{
  "image_size": 24,
  "crop_scale_min": 1,
  "avg_pool_shortcut": true,
  "residual_init": "none",
  "learning_rate": 0.0027,
  "nesterov": true,
  "batch_size": 512,
  "final_lr_fraction": 0.01
}
Rows from block 7, named by matrix and row number. Rows with one number belong to one channel. Each number is 128 + 24 x the weight over its row's rms, rounded and kept within 0 to 255. All counts start at 0. After the name is the row's rms in percent of the matrix's.
# convs0: first 3x3 conv (model.blocks.7.convs.0.weight, 176x176x3x3), inputs 52-77, a 3x3 kernel for each
# convs1: second 3x3 conv (model.blocks.7.convs.1.weight, 176x176x3x3, transposed), outputs 52-77, a 3x3 kernel for each
convs0.114 098 [110  91 113 130 109  86 133 111  93 166 126 139 135 122 161 139 160 162 131 124 125 150 130 107 135 120 151 117 113 122 129 141 134 132 120 132 113  89 145  90 173 143 124 105 163 132 112 120 172 149 132 111  83 128 128 108 118 116 126 122 138 118 112 174 157 128 132 133 140 129 138 105 179 188  92 190 169  76 180 128  91 110  92 128  99 120 109 102 128 122 140 119 122 113 100 126 112 136 133 115 122 104 160 151 120 153 148 125 119  99 139 113 175 123 178 118 151 136 142  95 141 131 100 132 124 106 114 111 110 112  96 120 109 107 116  75 112 116 104 135 175 132  98 128 144 138 161 117  83 116 127 137 127 129 132  90 145 148 100 109  96 135 139 126 105  95  97  78  76 113 104 150 104 114 161 153 128 129 123 132 129 145 137  82 101 125 144 120 114 125 108 167 104 162 165 139 134 139 149 126  98 169 148 120 151 115 113  99 100  94 118 140 115 158 181 153 137 119  96 101 106  54 131  92 132 132 146 135  96 123 160 111 112 138]
convs0.115 102 [143 118 136 156 138 116 147 106 109  79 141 168 117 137 142 147 116 149 111 118 117 129 108 132 130 125 133 121 112 139 155 134 151 143 118 127  83 128  97 157 169 111 119 157 177 143 144 142 111 112 164 101  85 140 139 152 125 120 138 113 153 165 193 122 160 155 123 111 122 139 153 126 105  81 149 120  81 123 152  93  98 144 127 134  87 107 143 109 111 120 110 118 123 139 157 140 140 112 106 111  92 134 126 143 162  84 113 113 161 134 143 141 116 117 100 108 161 132 146 134 102 145 142 117 118 136 123 146 126 136 142 119 120 110 118 158 167 113 171 162 140 141 107 127  95 123 112 141 137  99 115 113 114 138 107  88 150 174 155 113  94 127 100 122 123 119  87 140 148 140 186 140 132  94 156  99 139 157 131 136 117 119  77 115 132 111 109 105 139 107 104 143 175 140 127 136 120  93 137  95 117 155 163 124 133 116 136  99 126 165 105 109 140 123 149 135 161 108  93 109 112 128 100 104 143 118 133 121 127 116 126 144 128 110]
convs0.116 103 [142 108 112 152 120 131 132 143 149 126 133 137 160 103 144 167 127  99 111 113 124 128 118 104 115 129 113 114 107  94 141 121 125 148 153 119 103 117 136 154 109 105 184 141  88 167 116 110 169 154  93 170 112 108 146 139 131 168 137 104 145 104 105 110 141 119 120 126 149 104 125 116 128 158 185 113 153 138 105 135 126 109 112 102 104 153 113 124 159 103  99 130 110  94 150 122 120 131 106 147 129 149 100 118 100 101 137 138 170 132 114 151 127 106 174 110  95 128 117 113 126 137 132 181 146 126 127 144 136 130 144 123 136 145 120 112 159 164 135 175 163 101 121 160  84 122 145 101 137 130 110 129 119 141 153 147 123  81  90 137  89  94 161 150 135 184 134 110 154 121 111 110  91  70 114  77 105 139 124  96  80 148 105   0 145 181  83 157 145 135  81 130 130  97 115  92 111 120 108 140 113 119 105 155 123 147 151 140 132 102 156 179 135 154 133 118 129 114 148 125  96  87 132  76  80 138 157 125 126 132 112 114  98 116]
convs0.117 098 [ 87 119 145  98 129 125 129 106 115  94 104  90 144 123 155 120 156 138 118 123 107 109 122 102 119 110 112 120 146 127 133 172 133 130 161 142  93  73  69  61 105  93 120 142 117 121 108 109 159 105 110 168 146 160 133 168 129 154 147 123 112 115 129 137 140 117 102  97  77 113 136 102 112 138 165 131 148 106 137 127 133  94 110 108 104 111 100 104 121  98 167 126 115 134 125 125 133 142 157  95 114 128 119 117  98 128 118 111 138 158 147 128 127 135 121 147 171 132 135 118 157 168 110 136 133 119 118  90 119 119 101 142 119 120 117 132 147 138 127 109 111 155 101 116  90 117 114  88 107 133 124 138 114 184 186 114 129 160  87 112 125 134 109 115  93 140 112 105 139 138 161 137 131 122 100 121 102  81  97  90 132 108 107  88 106  66  94 107  62 112 128 124  75 127 131 149 127 112 132 149 110 138 164 112 130 156 159 121 145 112  99 117 138 107 128 132 132 133 112 133 144  90 159 121 146 115 136 123 138 162 139 105  89  90]
convs0.118 103 [163 130 151 146 110 132 126 127 121 126 133 110 130 104 144 123 116 166 115 109 145 112 112 135 124 119 121 109 111 130 127 112 144 157 166 140  97 144 127  68 132 143  89  74 145 104  90 119 122  96 146 137 135 164  86 114 139 113 165 150 105 130 116 119 165 125 115 157 171 115 108 130 114 131 186 114 118 147 127  86 103 135 130 112 102  90 112 127 119 125 118 102 125  97 106 115 116 111 109 143 133 143 135 116 105 112 138 131 121 127 111 111 159 116 148 163 154 177 172 151 133 140 172 118 109 114 120 132 143 113 108 128 134 110 137 123 115 114 115 148  73  56 105 102 115 130 132 126 121 128 159 156 138 115 103 131 133 161 125 109 132 125  82 113 105 133 124 153 113 119 131 107 116 114 109 172 133 117  92 112 145  97 104 123 176 108  92 118 122  94 146  96 128 115 113 126 135 115 146 177 117 134 184 142 105 112 129  95  98 101 164 128 110 157 117 151 121 122 164 119 108 142 110 124 124 125 107 130 126 109 161 108 125 126]
convs0.119 100 [ 94 117 133  99 127 131 151 130 117 159 146  89 141 213 111 110 180 115  97 128 106 103 114 122 126 126 114 131 134 143 146 124 147 112 150 126 118  82  94 105 164  88 117 127  95 119 133 124 123 213 120 155 124  95 137 133 127 166 178 112  96 105  79 128 115 113 133 114 100 123 135  83  87 162 149 116 123 131 117 126 116 149 153 151 122 118 107 123 155 114 116 111 110 120  92 117 107 109 107 124 127 108 101 130 108 104 104 132 135 145 119 123 166 150 113  77 154 111  96 103 118 107  83 144 156 100 126 133 132 132 147 140 139 159 154 114 184 109 127 186 100 134 147 146 128 115 114 141 140 113 153 164 143 111 160 141 112 133  91 149 123  86 111 169 135 108 212 141  98 160 115 101 111 123 117 108 128 130  71 126 147 131 123 138 175 114 128 197 101 141 137 138 138 133 145  91 110 101  99 111 110 103  84 107 102 126  85 131 115 125 124 148  72 140 142 124 144 168 118 103 113 135 136  63 154 121 129 136  98 125 124 126 131 145]
convs0.120 103 [152 128 161 135 113 116 150 138 109 131 148  82  71  93 171  94 158 184 126 143 115 140 152 133 139 148 133 126 115 128  93 103 111 115 123 136 144  96 108 142 147 122 126 148 130 138 103  98 102 125 102 156 113 181 115 117 132 105 130  78  96 128 129 120 139 131 116 140 121 146 191 209 129 112 114 121 119 132 121 107 118 147 136 120 139 185 140 145 153 124 126 103 139 131 117 158 119 101 145  94 116 122 133 169 124 126 129 135 119 149 151  98 125 137 109  87 121 122 119 150 146 151 123 133 137 124 121 123 117 114 102  97 117 145 138 138 148 125 139 164 124 143 130 154 172 123  98 149 122 113 111 127 123 110 116 131 139 186 134  93 129  85 125 150  94 141 142 128  97 133 150 121 163 148 118 132 120 124  67 105 140 163 108 158 191  86 115 123 107 129 116 137 132  93 170 108 116 192 112 137 125 108 104 152 117 159 196 131 183 138 110 112  84 118 111 149 168 124 143 137 142  83 130 133 142 104 127 178 141 169 162 141  99  86]
convs0.121 099 [116 127 107 142 135 111 158 124 114 119 103 136 162 135 127 218 167 138 107 109 107 124 112 123 110 119 121 144 128 116 128 126 140 164 135 134 138 111  77 147 137 108 150 149 132 136 134 157 160 150 147 120 138  65 143 159 165 157 141 153 143 176 170 123 117 129 114 137  90 118 112 126 120 157 165  94 111 128 117 138 115 135 126  96 130 108  90 157 115 100 119 111 114 134 135 154 160 119 126 133 134 150 100 117 143 121 111 148  92  66  96  86  91  90 136 135 111 122 157 145 138 134 124 139 157 135  81 116 112  95 115 128  93  94  97 127 159  77 122 162 189  77 115 101 107  92 114 131 108 155 113 116 154 150 128 159 158 136 168 135 146 135  72  84 136 125 139 104 132 170 125 134 139 112 159 148 130  91  74 123 126  99  90 120 112 130 138  69 166 165 157 124 167 153 155 183 159 140  89 111 128 109  88 115 147 113 148 100 117 139  77 123 130 110 105 198  86  96 134 102 149 119 135 151 137 144 135 112 138 108 116 158 112 127]
convs0.122 101 [117 116 144 106 115 105  99 131 150 132 129 118  95 118  96 159 140 142 124 121 140 140 117 121 117  99 100 116 107 128 115 125 121 153 156 143 109 123 122 145 101 108  79 109 124 127  88  74 123 123 170 155 164 255 111 121 101 151 115 139 126 103 126 130 122 153 117 129 132 113 133 118  86  81 118 119 141 160 134 159 197 132 119 145 120 137 129 173 134 118  97 123 127 124 109 137 145 141 138 123 174 142 107 130 155 138 109 148 123 174 168 126 142 169 129 165 176 144 132 143 163 148 141 163 133 117 132 145 114 138 134 113 135 147 131 109 132 148 142 115 129 143 132  90 144 169 114 135 116  96 142 123 112 138 109 125 136  88 125 134 122 130 136 133 125 122 104 113 114 112 118 141 128 132 125 111 112 154 139 127 176 148 113 114 153 106 120 143  66 128 122 131 131 164 140 165 133 124 136 150 119 153 146 125 175 142  91 138 126 115 142 121 165 105 146 149 122 167 130 113 145 145 127 140 118 121 132 127 136 154 108 137 129 128]
convs0.123 108 [127 144 128 125 118 101  80 100 101 148 134 121 122 146 124 151 118  84 111 122 112 146 135 139 136 128 120 139 139 144 120 115 120 116 116 131 132 166 133 149 197 122 109 102 112  90 114  77 151 134 129 121  99 134 156 176 151 105 110 119 128 125 133 143 119 101 151 139 148 140 137 144 138 117 125 111  97 104 100 111 110 166 160 127 145 141 129 148 139 130 151 194 179 137 144 146 132 112 115 127 125 130 134 139  93 123 184 173 144  94  67 132 148 153 160 136 169 107 123 110 110 129 138 150 136 122 154 148 153 167 154 145 130 126 115 149 160 181 130 142 128 128 136 149  92 118 125 143 133 109 132 165 135 136 141 133 113  97 122 148 143 130 121  91 102 118 134 164 140 158 163 181 171 116 159 114 121 164 141 127 118 165 161 117 115 112 106 109  76 121 109 112 122 132 100 115  91 104 139 153 128 103 121 137 121 144 133 158 111 143 141 123 113 160 157 176 131 136 113 175 181 198 141 136 158 117 141 155 120 123 121 121 131 100]
convs0.124 099 [126 147 148 121 135 117 116  92  91 138 136 138 106 123 135 105  95  85 149 142 129 124 127 134 120 114 127 142 153 135 143 114 131 131 119 112 114  72  99 106 105 133 119 136 145 146 173 125 179 162 109 117 154 141 134 142 125 129 156 154 148 180 148 143 136  91 119 147 140 110 164 150 123 151 130 122 119 134 129 121 119 134 152 169 117 169 149 112 140 141 114 156 138 137 124 120 134 129 114  90 103 113 135 109 141 110 133 155 152  96  68 108 110 155  95 150 153  79 103  98 146  93 107 135 100 100 135 130 116 120 128 145 139 150 142  85 152 113 142 167 150 144 140 136 113 128 136 101 101 109 124 135 135 113 129 134 144 147 158 147 152 156 131 136 121 120 159 109 131 162 144 125 106 113 151 124 125 140 122 119 134 159 163 179 201 173 126 147 107 107  84 129 130 119 129 118  84 108 123 107 130 141 128 137 104 132 117 138 127  91 119 136 110 129 162 171 138  94 127 155 165 130 134 117  77 126 132 139 141 149 152 129 115 123]
convs0.125 098 [106 119 145 105 110  99 145 111 143 117  87 150 136  88 130 110 140 139 125 149 151 127 149 139 128 112 144 117 135 128 116 129 115 120 121 120 111 134 141 121 124 117 137 140 125 104 106  88 111 139 127  84 116 161 145 125 131 152 138 124 166 112  82 115 167 103 117 130 127 105  89 113  86 152 127 119 105 153 131  90 133 151 115 118  90 102 107 118 124 119 127 132 126 102 119 127 110 122 124 112 123  92 140 128 109 176 123 121 104  98 107 135 103  78 121  90 119 118 124 149 116 135 133 121 151 142 129 146 111 151 135 137 152 140 138 137  94 124 179 142  97 109 160 122 158 141 143 132 105 119 132 140 108 147 124 112 104  93 123 107 108 148 109 132  83  88 142 104 118 133 110 108 148 137 120 182 140 120 127 157 124 116 154 148 127 138 161 135 123 109 100  89 110 125 135  88 154  98  94 122 172  94 109 120 140 113 101 130 180 120 144 174  88 131 123 106 104 145 133  99 133 130 135 124 129 125 121 119 109 107  73 115 133 118]
convs0.126 104 [117  78  96 148 114 115 157 157 168 133 181 149 108 106 163 105 146 125 132 136 145 130 126 116 112 111 117 151 151 120 125 122 117 131 129 137 144  83 140 112 121 124 147 147 180 161 123 142 129 152 149 129 135 130 182 192 146  82 107 104 121 139 150 134 113 120 116 102 125 119 120 126 133 147 131 109 120 136 106  94 106 114 147 136 141 178 149 107 126 173 103 147  95 111 148 106 131 189 130  96 105 102 135 156 112 119 119 107 149 123 122 149 156 130 117  91 149 122 106 104 116  90  97  97 136 152 115 133 114 125 136 124 120 129 120 142 119 117 101 143 137 141 133 157 105  99 108 109 115 101 149 150 132 167 141 131  96 144 142 117 146 155 145 120 122 123 113 118 133 119 134 126 123 137 133 147 129 151 150 140  95 124 120 113 168 142 148 150  91 120 110  84 154 144 193 175 125 123 137 189 168 115 123 130 120 136 114 150 190 211 121 172 167 113 128 150 141 115 129 107 124 125 104  95 146 160 141 137 136 120 144 151 126 103]
convs0.127 102 [130 134 104 161 109  87 131 115  70  72 105 106  95 141  92 164 136  88 128 134  94  88 116 111  99 122 121 111 106 117 141 121 139 143 136 109  76  76 125  91 137  89 111 114 115 122 128 102 157 121 121 157 106 108 198 146 133 162 138 140 141 162 139 141 109 151 127 102 116 152 155 147 143 158 115 166 127 120 152 185 153  86 108 108  69 110 122  96 116 145 133 113 126 154 150 157 149 143 176 152  82  78 178 117 111 151 150 146 142 127 205 123 109 120 121 161 132 150 117 113 125  89  86 136 124 125 148 153 144 123 147 115 139 146 149  99 126 130 115 131 205 141 151 189 142 155 135 136 169 125 103 116 122 115 137  92 109 109 113 143 175 155 141 125 109 177 140  93 150 150 119 112  85  90 117 119  98 140 129  86 163 137 106 123 110 120 134 106 152 131  77 116  96 112 115 147 118  88  88 116  90 130 129 144 116 130 100 119 115 136 128 118 141 126 106 130 145 120  93 143 101  57 170 154 128 120 106 109  85  79 106 105 119 145]
convs0.128 099 [140 116 130 110 118 146  99 125 149 148 134 136 136 157 115 101 145 141 120 122 127 113 128 126 138 147 133 125 135 138 140 149 142 130 142 138  89 125 125 117  83 120 178 140 151  96 108 155 163 120  95 113 124 115 122 123 101 155 130 124 153 129  87 119 142 130 125 131 117 101 132 125 133 121  91 123 100 120 108  95 101 178 185 173 104 122 131 103 128 165 109 121  97 107 135 144 142 141 135 117 175 161 159 179 132 133 167 147 127 127 155 125 113 123 116 137 178 127 132 153 129 112  99 118 117 140 130 126 134 136 132 148 136 133 127  90  82 116 121 149 134 124 101  93 110 111 136 141 112 138 133 136 121 138 136 112 148 153 123 163 146 151 150 139 151 148 133 125 107 111 130 120 137 114 128 150 101 112 129 174 121 151  77 154 126  80  98 148 141 118 153 111 135 142  88 117 103 123 155 147 124 159 171 157 116 102 144 124 155 147 120 152 147 132 131 175 154 138 154 129 128 135 170 102 145 116 109  93 110 133  92 125 106  84]
convs1.114 103 [101 138 166 121 144 158 110 154 155 144 144 134 135 137 107 158 100 137  96 128 165  99  97 131 124 144 105 133 115 152 133 111 158 129 175 149 136 138 146 124 118 101 146 121 125 141 143 119 125 123 159 126 130 146 121  88 130 131 133 144 125  91 112 141 111 163  89 108 203 107 128 174 105  75  74 121 154 201 121 141 170 115 102 131 101 100 123 139 135  96  86 141 118 127 128 125  76  99 146 169 108 109 127  92 123 101 125 156 168 148 139 168 137 114 105 119 125 113  99 132  90 120 196  69 131 161  84 134 143 100 114 133 107  80  98 154 159 172 100 109 152 146 159 189 108 145 157 112 112 138 133  99 142 133 111 119 122 132  93 110 122 117 112 123 129 121 131 145 132 156 147 141 133 135 157 109 137 109 120 124 132 161 134 109 115 143  86  94 115 128 123  89 144 111  77 144 129  90  89 126 153 126 131 118 128 138 129 142 122 122 113  72  98 122  71  95 118 108 128 110  95  74 113 130  85 129 125 117 131  90  92 112  88  66]
convs1.115 106 [128 143 136 121 111 135  77  83  96  80 135 150 100 145 119 140 117 107 142 136 131 117 138 150 135 135 139 134  83  66 108 129 115  97  95  94 147 143 158 103 166 155 143 165 143 115 144 123  90 148 100 143 153  83 109 118 157 104 111 159  98 127 147 132 126 143  94 109 141 155 156 131 115 137 133 153 126 119 124  65  99 171 171 153 147 154 163 108  85 110 130 147 123 139 166 105 148 137 153 148 121  90 133 111 107 143 108 118 159 136  90 122 124  93 109 136 137 136 120 127 132  97 132 119 114 143 140 136 110 160 124 141 135 111 126  76 131 133  70  88 155  75  85 113 132 167 144 112 146 126 167 161 151 120 142 159 161 153 119 134 122  97 133 128 125 116 103 146 151 148 157 121 121 143 101 130 136 124  94 124 103 157 136 166 174 111 114 124 118  99 119 113 136 144 106 143 163 128 123 164 137 148 177 142 149 135 105 142 150 160 127 159 134 105 154 138 104 107 125 124 106 152 125 113 135  99 125 111 110 134 108 139 131 120]
convs1.116 108 [127 130 127 101 117 102 102 135 100 122 120 136 160 142 143 149  93 130 152 130 106 154 127 106 149 127 128 108 144 148 149 153 142 119 121 153 135  74 114 156 111 153 144  99 142 135 107  85 165 110 104 133  89 123 131 119 121 165 156 117 208 134  85 150 137 104 127 111 133 157 118 119 135 137 116 142 145 129  90  95  81  92 118 104 144 161 140 132 134 120  90 119  89 141 134 100 155 164 136 120 112 132 112 116 113 118 106 141 113 114 126 125 114 135 158 127 137 113 114 159 106 111 140 137 129 177 137 191 178 155 202 129 136 135 131  99  89 134 130 122 128 100  57  97 128 134 142 135 106 106 161 156 131 135 103 164 151 117 159 129  92 133 114 124 152 152 127 124 140 148 138 108 128 144 148 140 121 115 123  94 143 157  99 152 131  86 152 126 124 135 138 134 105 170 150  83  83 117 114 104 116 136 123 109 111 160 118 140 130 163 111 132 158 106 120 133 128 158 147 114 137 150 104 122 162 108 153 144  84 148 135 110 109  81]
convs1.117 103 [127 129 112 110 130 110 136 162 142  96  77  86  86 102 117  66 118 161 149 152 119 154 157 147 147 137 113 119 157 142 166 218 187 124 161 140 115 115 138 125 126  98 142 143 122 156 138 123 149 108 117 150 132 120 142 166 159 122 104 121 143 144 151 102 118 112 111 125 115 158 149 135 113  90 153 121  99 116 189 141 142 164 154 123 159 148 147 130 130  93 139 156 165 172 178 178 161 151 130 102 114 144 113 120 158 164 118 106 126 100 132 120 118 118 145 171 106 102 124 135 105 112 104 109  92 109 110 136 126 104 116 144 151 145 143 142 113  76 125  90  76 119 116  87 132 172 139 114 187 201 127 154 160 140 155 122 125 135 129  99  94  95 119 142 137 127 176 143 146 166 157 147 146 140  96 170 174 102 163 137 138 141 143 119 145 130 145 142 144 126 128 103  92 131 114 137 136 130 186 135  91 134 171 124  89 118  96 138  82  90 160 152 142 145 149 115 136 141 135 135 127 111 147 137 128  87 116  96 135  98 100 168 134 123]
convs1.118 098 [179 154 161 194 137 146 185 150 134 126 104 125 124 127 126 103 106 116 122 114 124  93  93 140 117 125 175 128 134 114 160 144 159 142 127 128 162 124 159 129 142 122 129 190 173  81  65 109 150 155 177 128 116 148 148 146 142 145 116 109 101  71  88  95 128 109 127 145 158 151 158 143 145 128 141 128 129 131 168 135 117 127 128 140 135 167 130 117 127 130 132  99  91 133 112  84 120  78 110  96 130 108  82 152 126 111  84 142 132  85 120 124 116 126 118 117 126 180 164 106 137 149  98 133 136 119 112 109 118 144 136 118 161 147  87 143 142 142 127 141 152 116 143 130  92 115 133 106 131 113 112 122 115 146 159 112 111 124 114  93  89 101 130  96  87 131 106  88  98  94  54  92  93 116 158 175 146 145 161 147 105  99 120 120 131 127 118 178 153 132  64  92 144 126 140 137 129 130 116  92 122  91  99 123 163 144 144 160 162 167 140 148 130 127 120 126 128 119 120 144 133 164 135 111 126  96  79 129 115 127 114 105 102 126]
convs1.119 087 [138 123 119 136 145 142 143 135 110 158 180 153 113 162 167 110 145 169 120 122 156 141  98 123 118  83  77 127  94  73 152 120 119 180 137 106 129 155 200 100 174 142 114 102 128 129  92 135 160 127 134 132 150 133  94  98 100 133 123 108 116  79  91 118  96 139 133 119 136  97  85 107  96 124 168 110  94 118 115  70  73  90 112 104  83 112 123 113 115 107 103 150 133 147 175 129 149 170 132 145  89 129 148 158 129 130 138 118 113 119 122 132  95 102 149 117 108 131 161 141 150 143 172 170 165 148 130 161 160 121 140 135 144 117 129 101 126 130  91 157 148  94 160 150 162 136 123 144 150 145 149  96 130 125 120 135 114  88  99  91 118  91 133 113  91 148 142 143 122 149 123 122 154 128 120 125 139 173 132 161 109  97 107 120  66 108 130  91  80 145 115 103 126 113 146 116 105 113 158 145 115 141 117 128 124 135 152 127 123 124  91 102 100  84  85  91 141 123 165  96 156 160 154 162 143 171 176 147 154 158 153 103 102 126]
convs1.120 102 [112  97  83 130 129 122 127 105 121 143 132 122 169  98  90 146 174 148 128  91 109 175 167 154 124 102 111 114 114  95 128 152 179 137 147 140 130 115  88  97 104 130 115 163 144 113  92 145 124 110 145 108 137 151 114 135 105 135 157 122 136 127  82 108 148 124 126  99 124 135 118 138 124 137 145  98 118 123 103 104 120 114  93 106 114 163 151 133 140 169 149 115 114 147 133 113 108 130 118  98 133 131 139 192 178 108  89 125 150 132 142 127 129 126 137 144 137 126 100 132 121 147 145 152 156 159 133 125 121 126 178 124 141 147 146 129 143 112 114 148 153 124 122 120 155 141 103 166 168 156 117 146 170  97  95 101 133 112 112 155 173 146 131 135 117 119 120 118 154 167 140 138 120 156 118 121 141 150 154 114 118  83  66  66 116 113  83 137 163 110  86  65 110 109 115 121 100 140 100 116  92 142 155 141 169 175 150 134  85 133 122  87 112 133 134 123 122 107 121 127 164 139 152 134 138 134 114 107 132 130 132 159 142 125]
convs1.121 104 [129 100 108 120 124 107 129 146 155 138  93  70 128  96  91 155 120 126  92  98 112  94  99 119 120 111 128 165 140 146 126 100  98 102  98 115  96 127 136 124  94 108 127 110 105 158 130 158 177 163 131 177 150 149 132 131 119 117 103 114 120 115 117  79 103 131 110 138 137 142 147 154 155 129 110 152 123 117 114  88 150 101 146 139 136 148 156 154 150 157 171 177 135 165 180 143 155 186 171 124 135 172 130 145 171 144 164 149 143 130 116 124  94 115 121  90 124 200 117 139 123  98  99 123 118 111  98 101 107  90 139 135  96 173 143 177 184 177 134 165 138 132 148 101 115 130 139 148 134 148 189 170 198 115 128 142 153 165 138 104 104  95 112 133 158  98 114 107 101 119  93 118 178 169 128 107 150  85 110 137 166 108 125 128 113 144 120 100 140  80  90  84 102  81  84 133 103  94 136 138 147 103 126 125 130 154 138 131 100  99 127 106 146 198 174 157 125 125 112 125 131 132 131 147 151 119  79 113 121 126 146 113 143 147]
convs1.122 107 [157 118 118 129  97 140 119 125 131 129 113 100 187 118 120 130 118 135 133 138 145 112 115 110 140 119 117 117 136 187 126 112 115 142 120 113 141 119 138 107 113 105 142 150 137 163 172  97 149 146  91 129 113 118 145 127 123 156 131 154 142 115 123 120 123 124 154 188 200 138 140 164 205 158 164 171 149 126 114 120 123 128 114 149 126 133 131 114 121 118  94 115 134 108 133 119 124 100  82 108 122 109 131 145 158 137 159 152 141  94  82 168  94  91 154 132 118 149 156 194 166 157 155 197 135  94  98 172 140 144  90  96 161 115 123 106 105 131 148 155 139 120 102 134  99 126 109 121 148 130 120 128 116 107 145 137 103 129 114 156 119 110  80 100 123  68  72  91  91  97 110 130 138 144 109  82 107 112 111 107 175 120 134 134 124 108 119 107  94 148 102  90 161 134  87 174 157 148 103 107 121 139 125 124 150 140 127 127 129 152 122 135 149 166 128 135 117 119  95 142 151 135 112  83 107 151 140 136 127 129 102 122 128  81]
convs1.123 101 [141 111 136 105  85 135 133 104 147 142 116 133 116 105 131 149 155 147 137 130 127 121 134 110 145 157 141 137 161  94  87 126 105 114 128 130 139  95 139 137 144 134 138 139 133 139 138 118 111 129 120 117 138 144 129 144 156 127 153 148 132 180 167 166 127 102 174 158 155 107  97  98 141  86  87 148 115 106 113 115 139 129 124  72 126 128 107 121 120  98 112 117 131 128 143 141 138 150 122 199 201 122 123 171 177 115 129 129 150 121 124 153 113  93 136 139 111 120  96 114 113 103  99 129 112 109 138 139 130 117 115 134 115 102 121 148 136 157 125  96 128 114  91 119 112 149 138 112 115  82  94 104  77 145 104  99 169 154 116 152 144 139 140 124 136  97 130 137  88 110 122 140 121 107 123 104  94 124 124 108  96 107 133  90  96  90 132 109  80 108 123 133 138 137 125 151 146 137 161 131 138 152 128 130 101 108 106 199 177 156 151 149 153 105 119 116 123 106 108 125 126 119 101  97 126 144 188 121 122 140 105  97 143 143]
convs1.124 099 [125 115 121 104 106 115 119 116 113 116 138 128 148 156 164 135  99  88 161 162 168 155 132 171 162 181 210  84 118 132  83 110 115 111 115 113 104 103 142  71 114 134 125 120 153 137 159 179 152 146 147 117 103 146 127 149  95 112 116 120 129 174 161 186 175 158 177 179 173 128 142 159 116 115 107 126 114 122 127  93 107 118 121  96  99  97  82  77 114 103 132 155 152 159 169 143 171 149 121 110 147 148 120 127 154 116  82  85 140 108  75 139 105  73  92 101 114 143 166 154 137 178 158 143 107 119 121 144 125 170 135 132 159 146 161 156 165 136 119 150 127 136 153 155 119 118 119 138 162 174 102 126 168 133 139 129 101 112 101 133  93 115  83  87 115 135 128 130 124 105  87 145  98 101 146 110  97 137 117 121  98  96 120 140 148 105 141 126  84 147 134 110 140 149 129 109 115 130 156 129 140  98  84  91  99  84 112 130 137 114 118  98  81 114 115 129 139 163 144 170 136 137 129  90 104 126 130 137 113 117 118 109 123 133]
convs1.125 111 [130 124 156 106 131 147 146 125 111 143 125 158 140 145 169 114 126 133 166 135 152 165 131 113 118 123  94 100 138 113 118 106  89 110  99 100 137 141 137 106 126 130 122 100 117 140  80  73 147 116 112 107 128 144 120 124 156 116 125 149  84 102 115 160 117 137 180 152 148 175 177 146  91 108 102  77 131 113 103 155 121 132 141 111 143 166 159 136 155 150 116 145 118  96 111 105  80  85 120 128 111 134 140 145 110 170 185 161 142 126 137 123 106 103 132  82 132 110 121 100 135 113 110 172 129 137 153 100  91 107 107  81 112 100  85 100 119 118 119  92 140 135 121 167 135 144 121 122 123 121 106 111 122 134 123 142 165 129 158 136 119 191 138 132 166 130 125 145 118 122 116 149 133 119 165 129 127 146 122 126 151 142 135 129 151 153 130 118 102 139 133 116 167 149 111 170 135 136  80  65  90  55  90 112  97 112 164 129 116 119 125 142  91 117  93  89  93  90  88 137 100 121 142 119  94 135 111  88 140 120 117 142 121  92]
convs1.126 097 [163 164 144 158 128 128 122 121 126 127 128  90 122 127 106 124 116 108 111 132 149 142 150 122 133 124 125 161 130 125 118 142 100 135 124 116 159 160 144 136 135 127  86 114 143 126 147 109 148 134  75 138 117 113 150 122 132 113  95 103 112 122 112 114 102 114 139 103 138 120  69 122 120  93 112 111 124 152  93 114 144  84 114 124 169 194 178 186 171 170  98 106 127 108 101 129  82  70 121 102 122 131 110 115  98  92  53 102 115 113 148 138 109 102 133 122 110 149 149 142 134 124  91 111 118 117 144 132 119 158 127 132 163 102 129  99  95  94 120 135 114 108 119 117 186 170 169 137 129 140 114 150 168 135 106 100 127 127 106 103 122 100 112  93 113 129 114 121 119 102 122 148 123 128 119 127 107 173 141 120  93 110 142 149 140 139 115 116 103  78  96 116 135 122 105 112 125 144 128 116  97  71  82  54 135 159 152 141 136 137 133 151 144 190 141 123  92 107  87  97 136 158 117 153 189 130 142 173 103  81 115 109 124 139]
convs1.127 097 [ 87  98 108 120 105  86 115  85  83 105 115 147 123 128 167 135 130 118 129 152 181 141 134 191 129 117 150  95 144 138 129 172 172 117 127 149 130 145 145 145 147 118 163 126 103 143 133 155 156 133 158 147 132 101 109 119 129 166 141 121 144 105 117 134 145 112  99 120 107 170 205 158 144  92 126 168 135 115 122 151 107  97  92 108 110  73  65 115 143 108 112 119 149 137 135 134 113 141 140 123  90 151 137 118 115 152 143 135 116 141 139 110  70  79 152  93  96 120  75 113 127 123 130 133 120 115 106 136 119  90  48  97 144 139 141 159 139 119 177 164 112 135 130  81 114 104 114 141 124  90 167 156 122 159 164 167 185 181 191 131 155 183 114 101 140 114 109 148  90  79  79  91 127 142 126 126 153 121 129 126 104  93 120 131 125 120 126 142 121 113 111 125 119 122 117 129 126 136 139 172 140 158 146 138 139 157 170 106 116  75 178 127 102 152 141 126 149 147 143 151 138 136 122 146 121 110 119 109  87 111 134 102  75 104]
convs1.128 094 [166 148 144 138 167 146 102 114 166 127 132 142 108 130 178  97  91 142 152 136 133 136 134 145 117 116  92  92 151 133 131 145 130 117 138 111 100 158 200 119  94 138 101  81  93 102 115 150 126 134 102 129 187 143 160 136 169 120 147 168  96 148 146 130 134 122  75 105 109 131 115 113 131  92  82  94  74  94  89 102 153 109  95  85 105 113 141 130 105 131 119 133 106 105 109 129 140  63 115 121 138 146 139 124 136 137 164 129 125 109 122 126 102 134 152 126 112 160 165 188 144 144 144 137 143 136  87 156 121 105  97  75 104  60  93 119 117 122 108 108  96 124 111  98 129 143 114 120 114 113 123 120 127  93 105 104 124 141 118 136  95 101 122 112 116 123 116 132 136 107 124 145 154 145  93  72 129 108  94  84 101 103 128 102 130 151 114 106 126 105 106 133 136 145 153 120 164 149 145 164 122 112 126 118  62  75 102 133  81 128 103 116 168 130 132 164 110 127 149 143  95 117 181 148 145  85 147 172  90 124 123 152 112  93]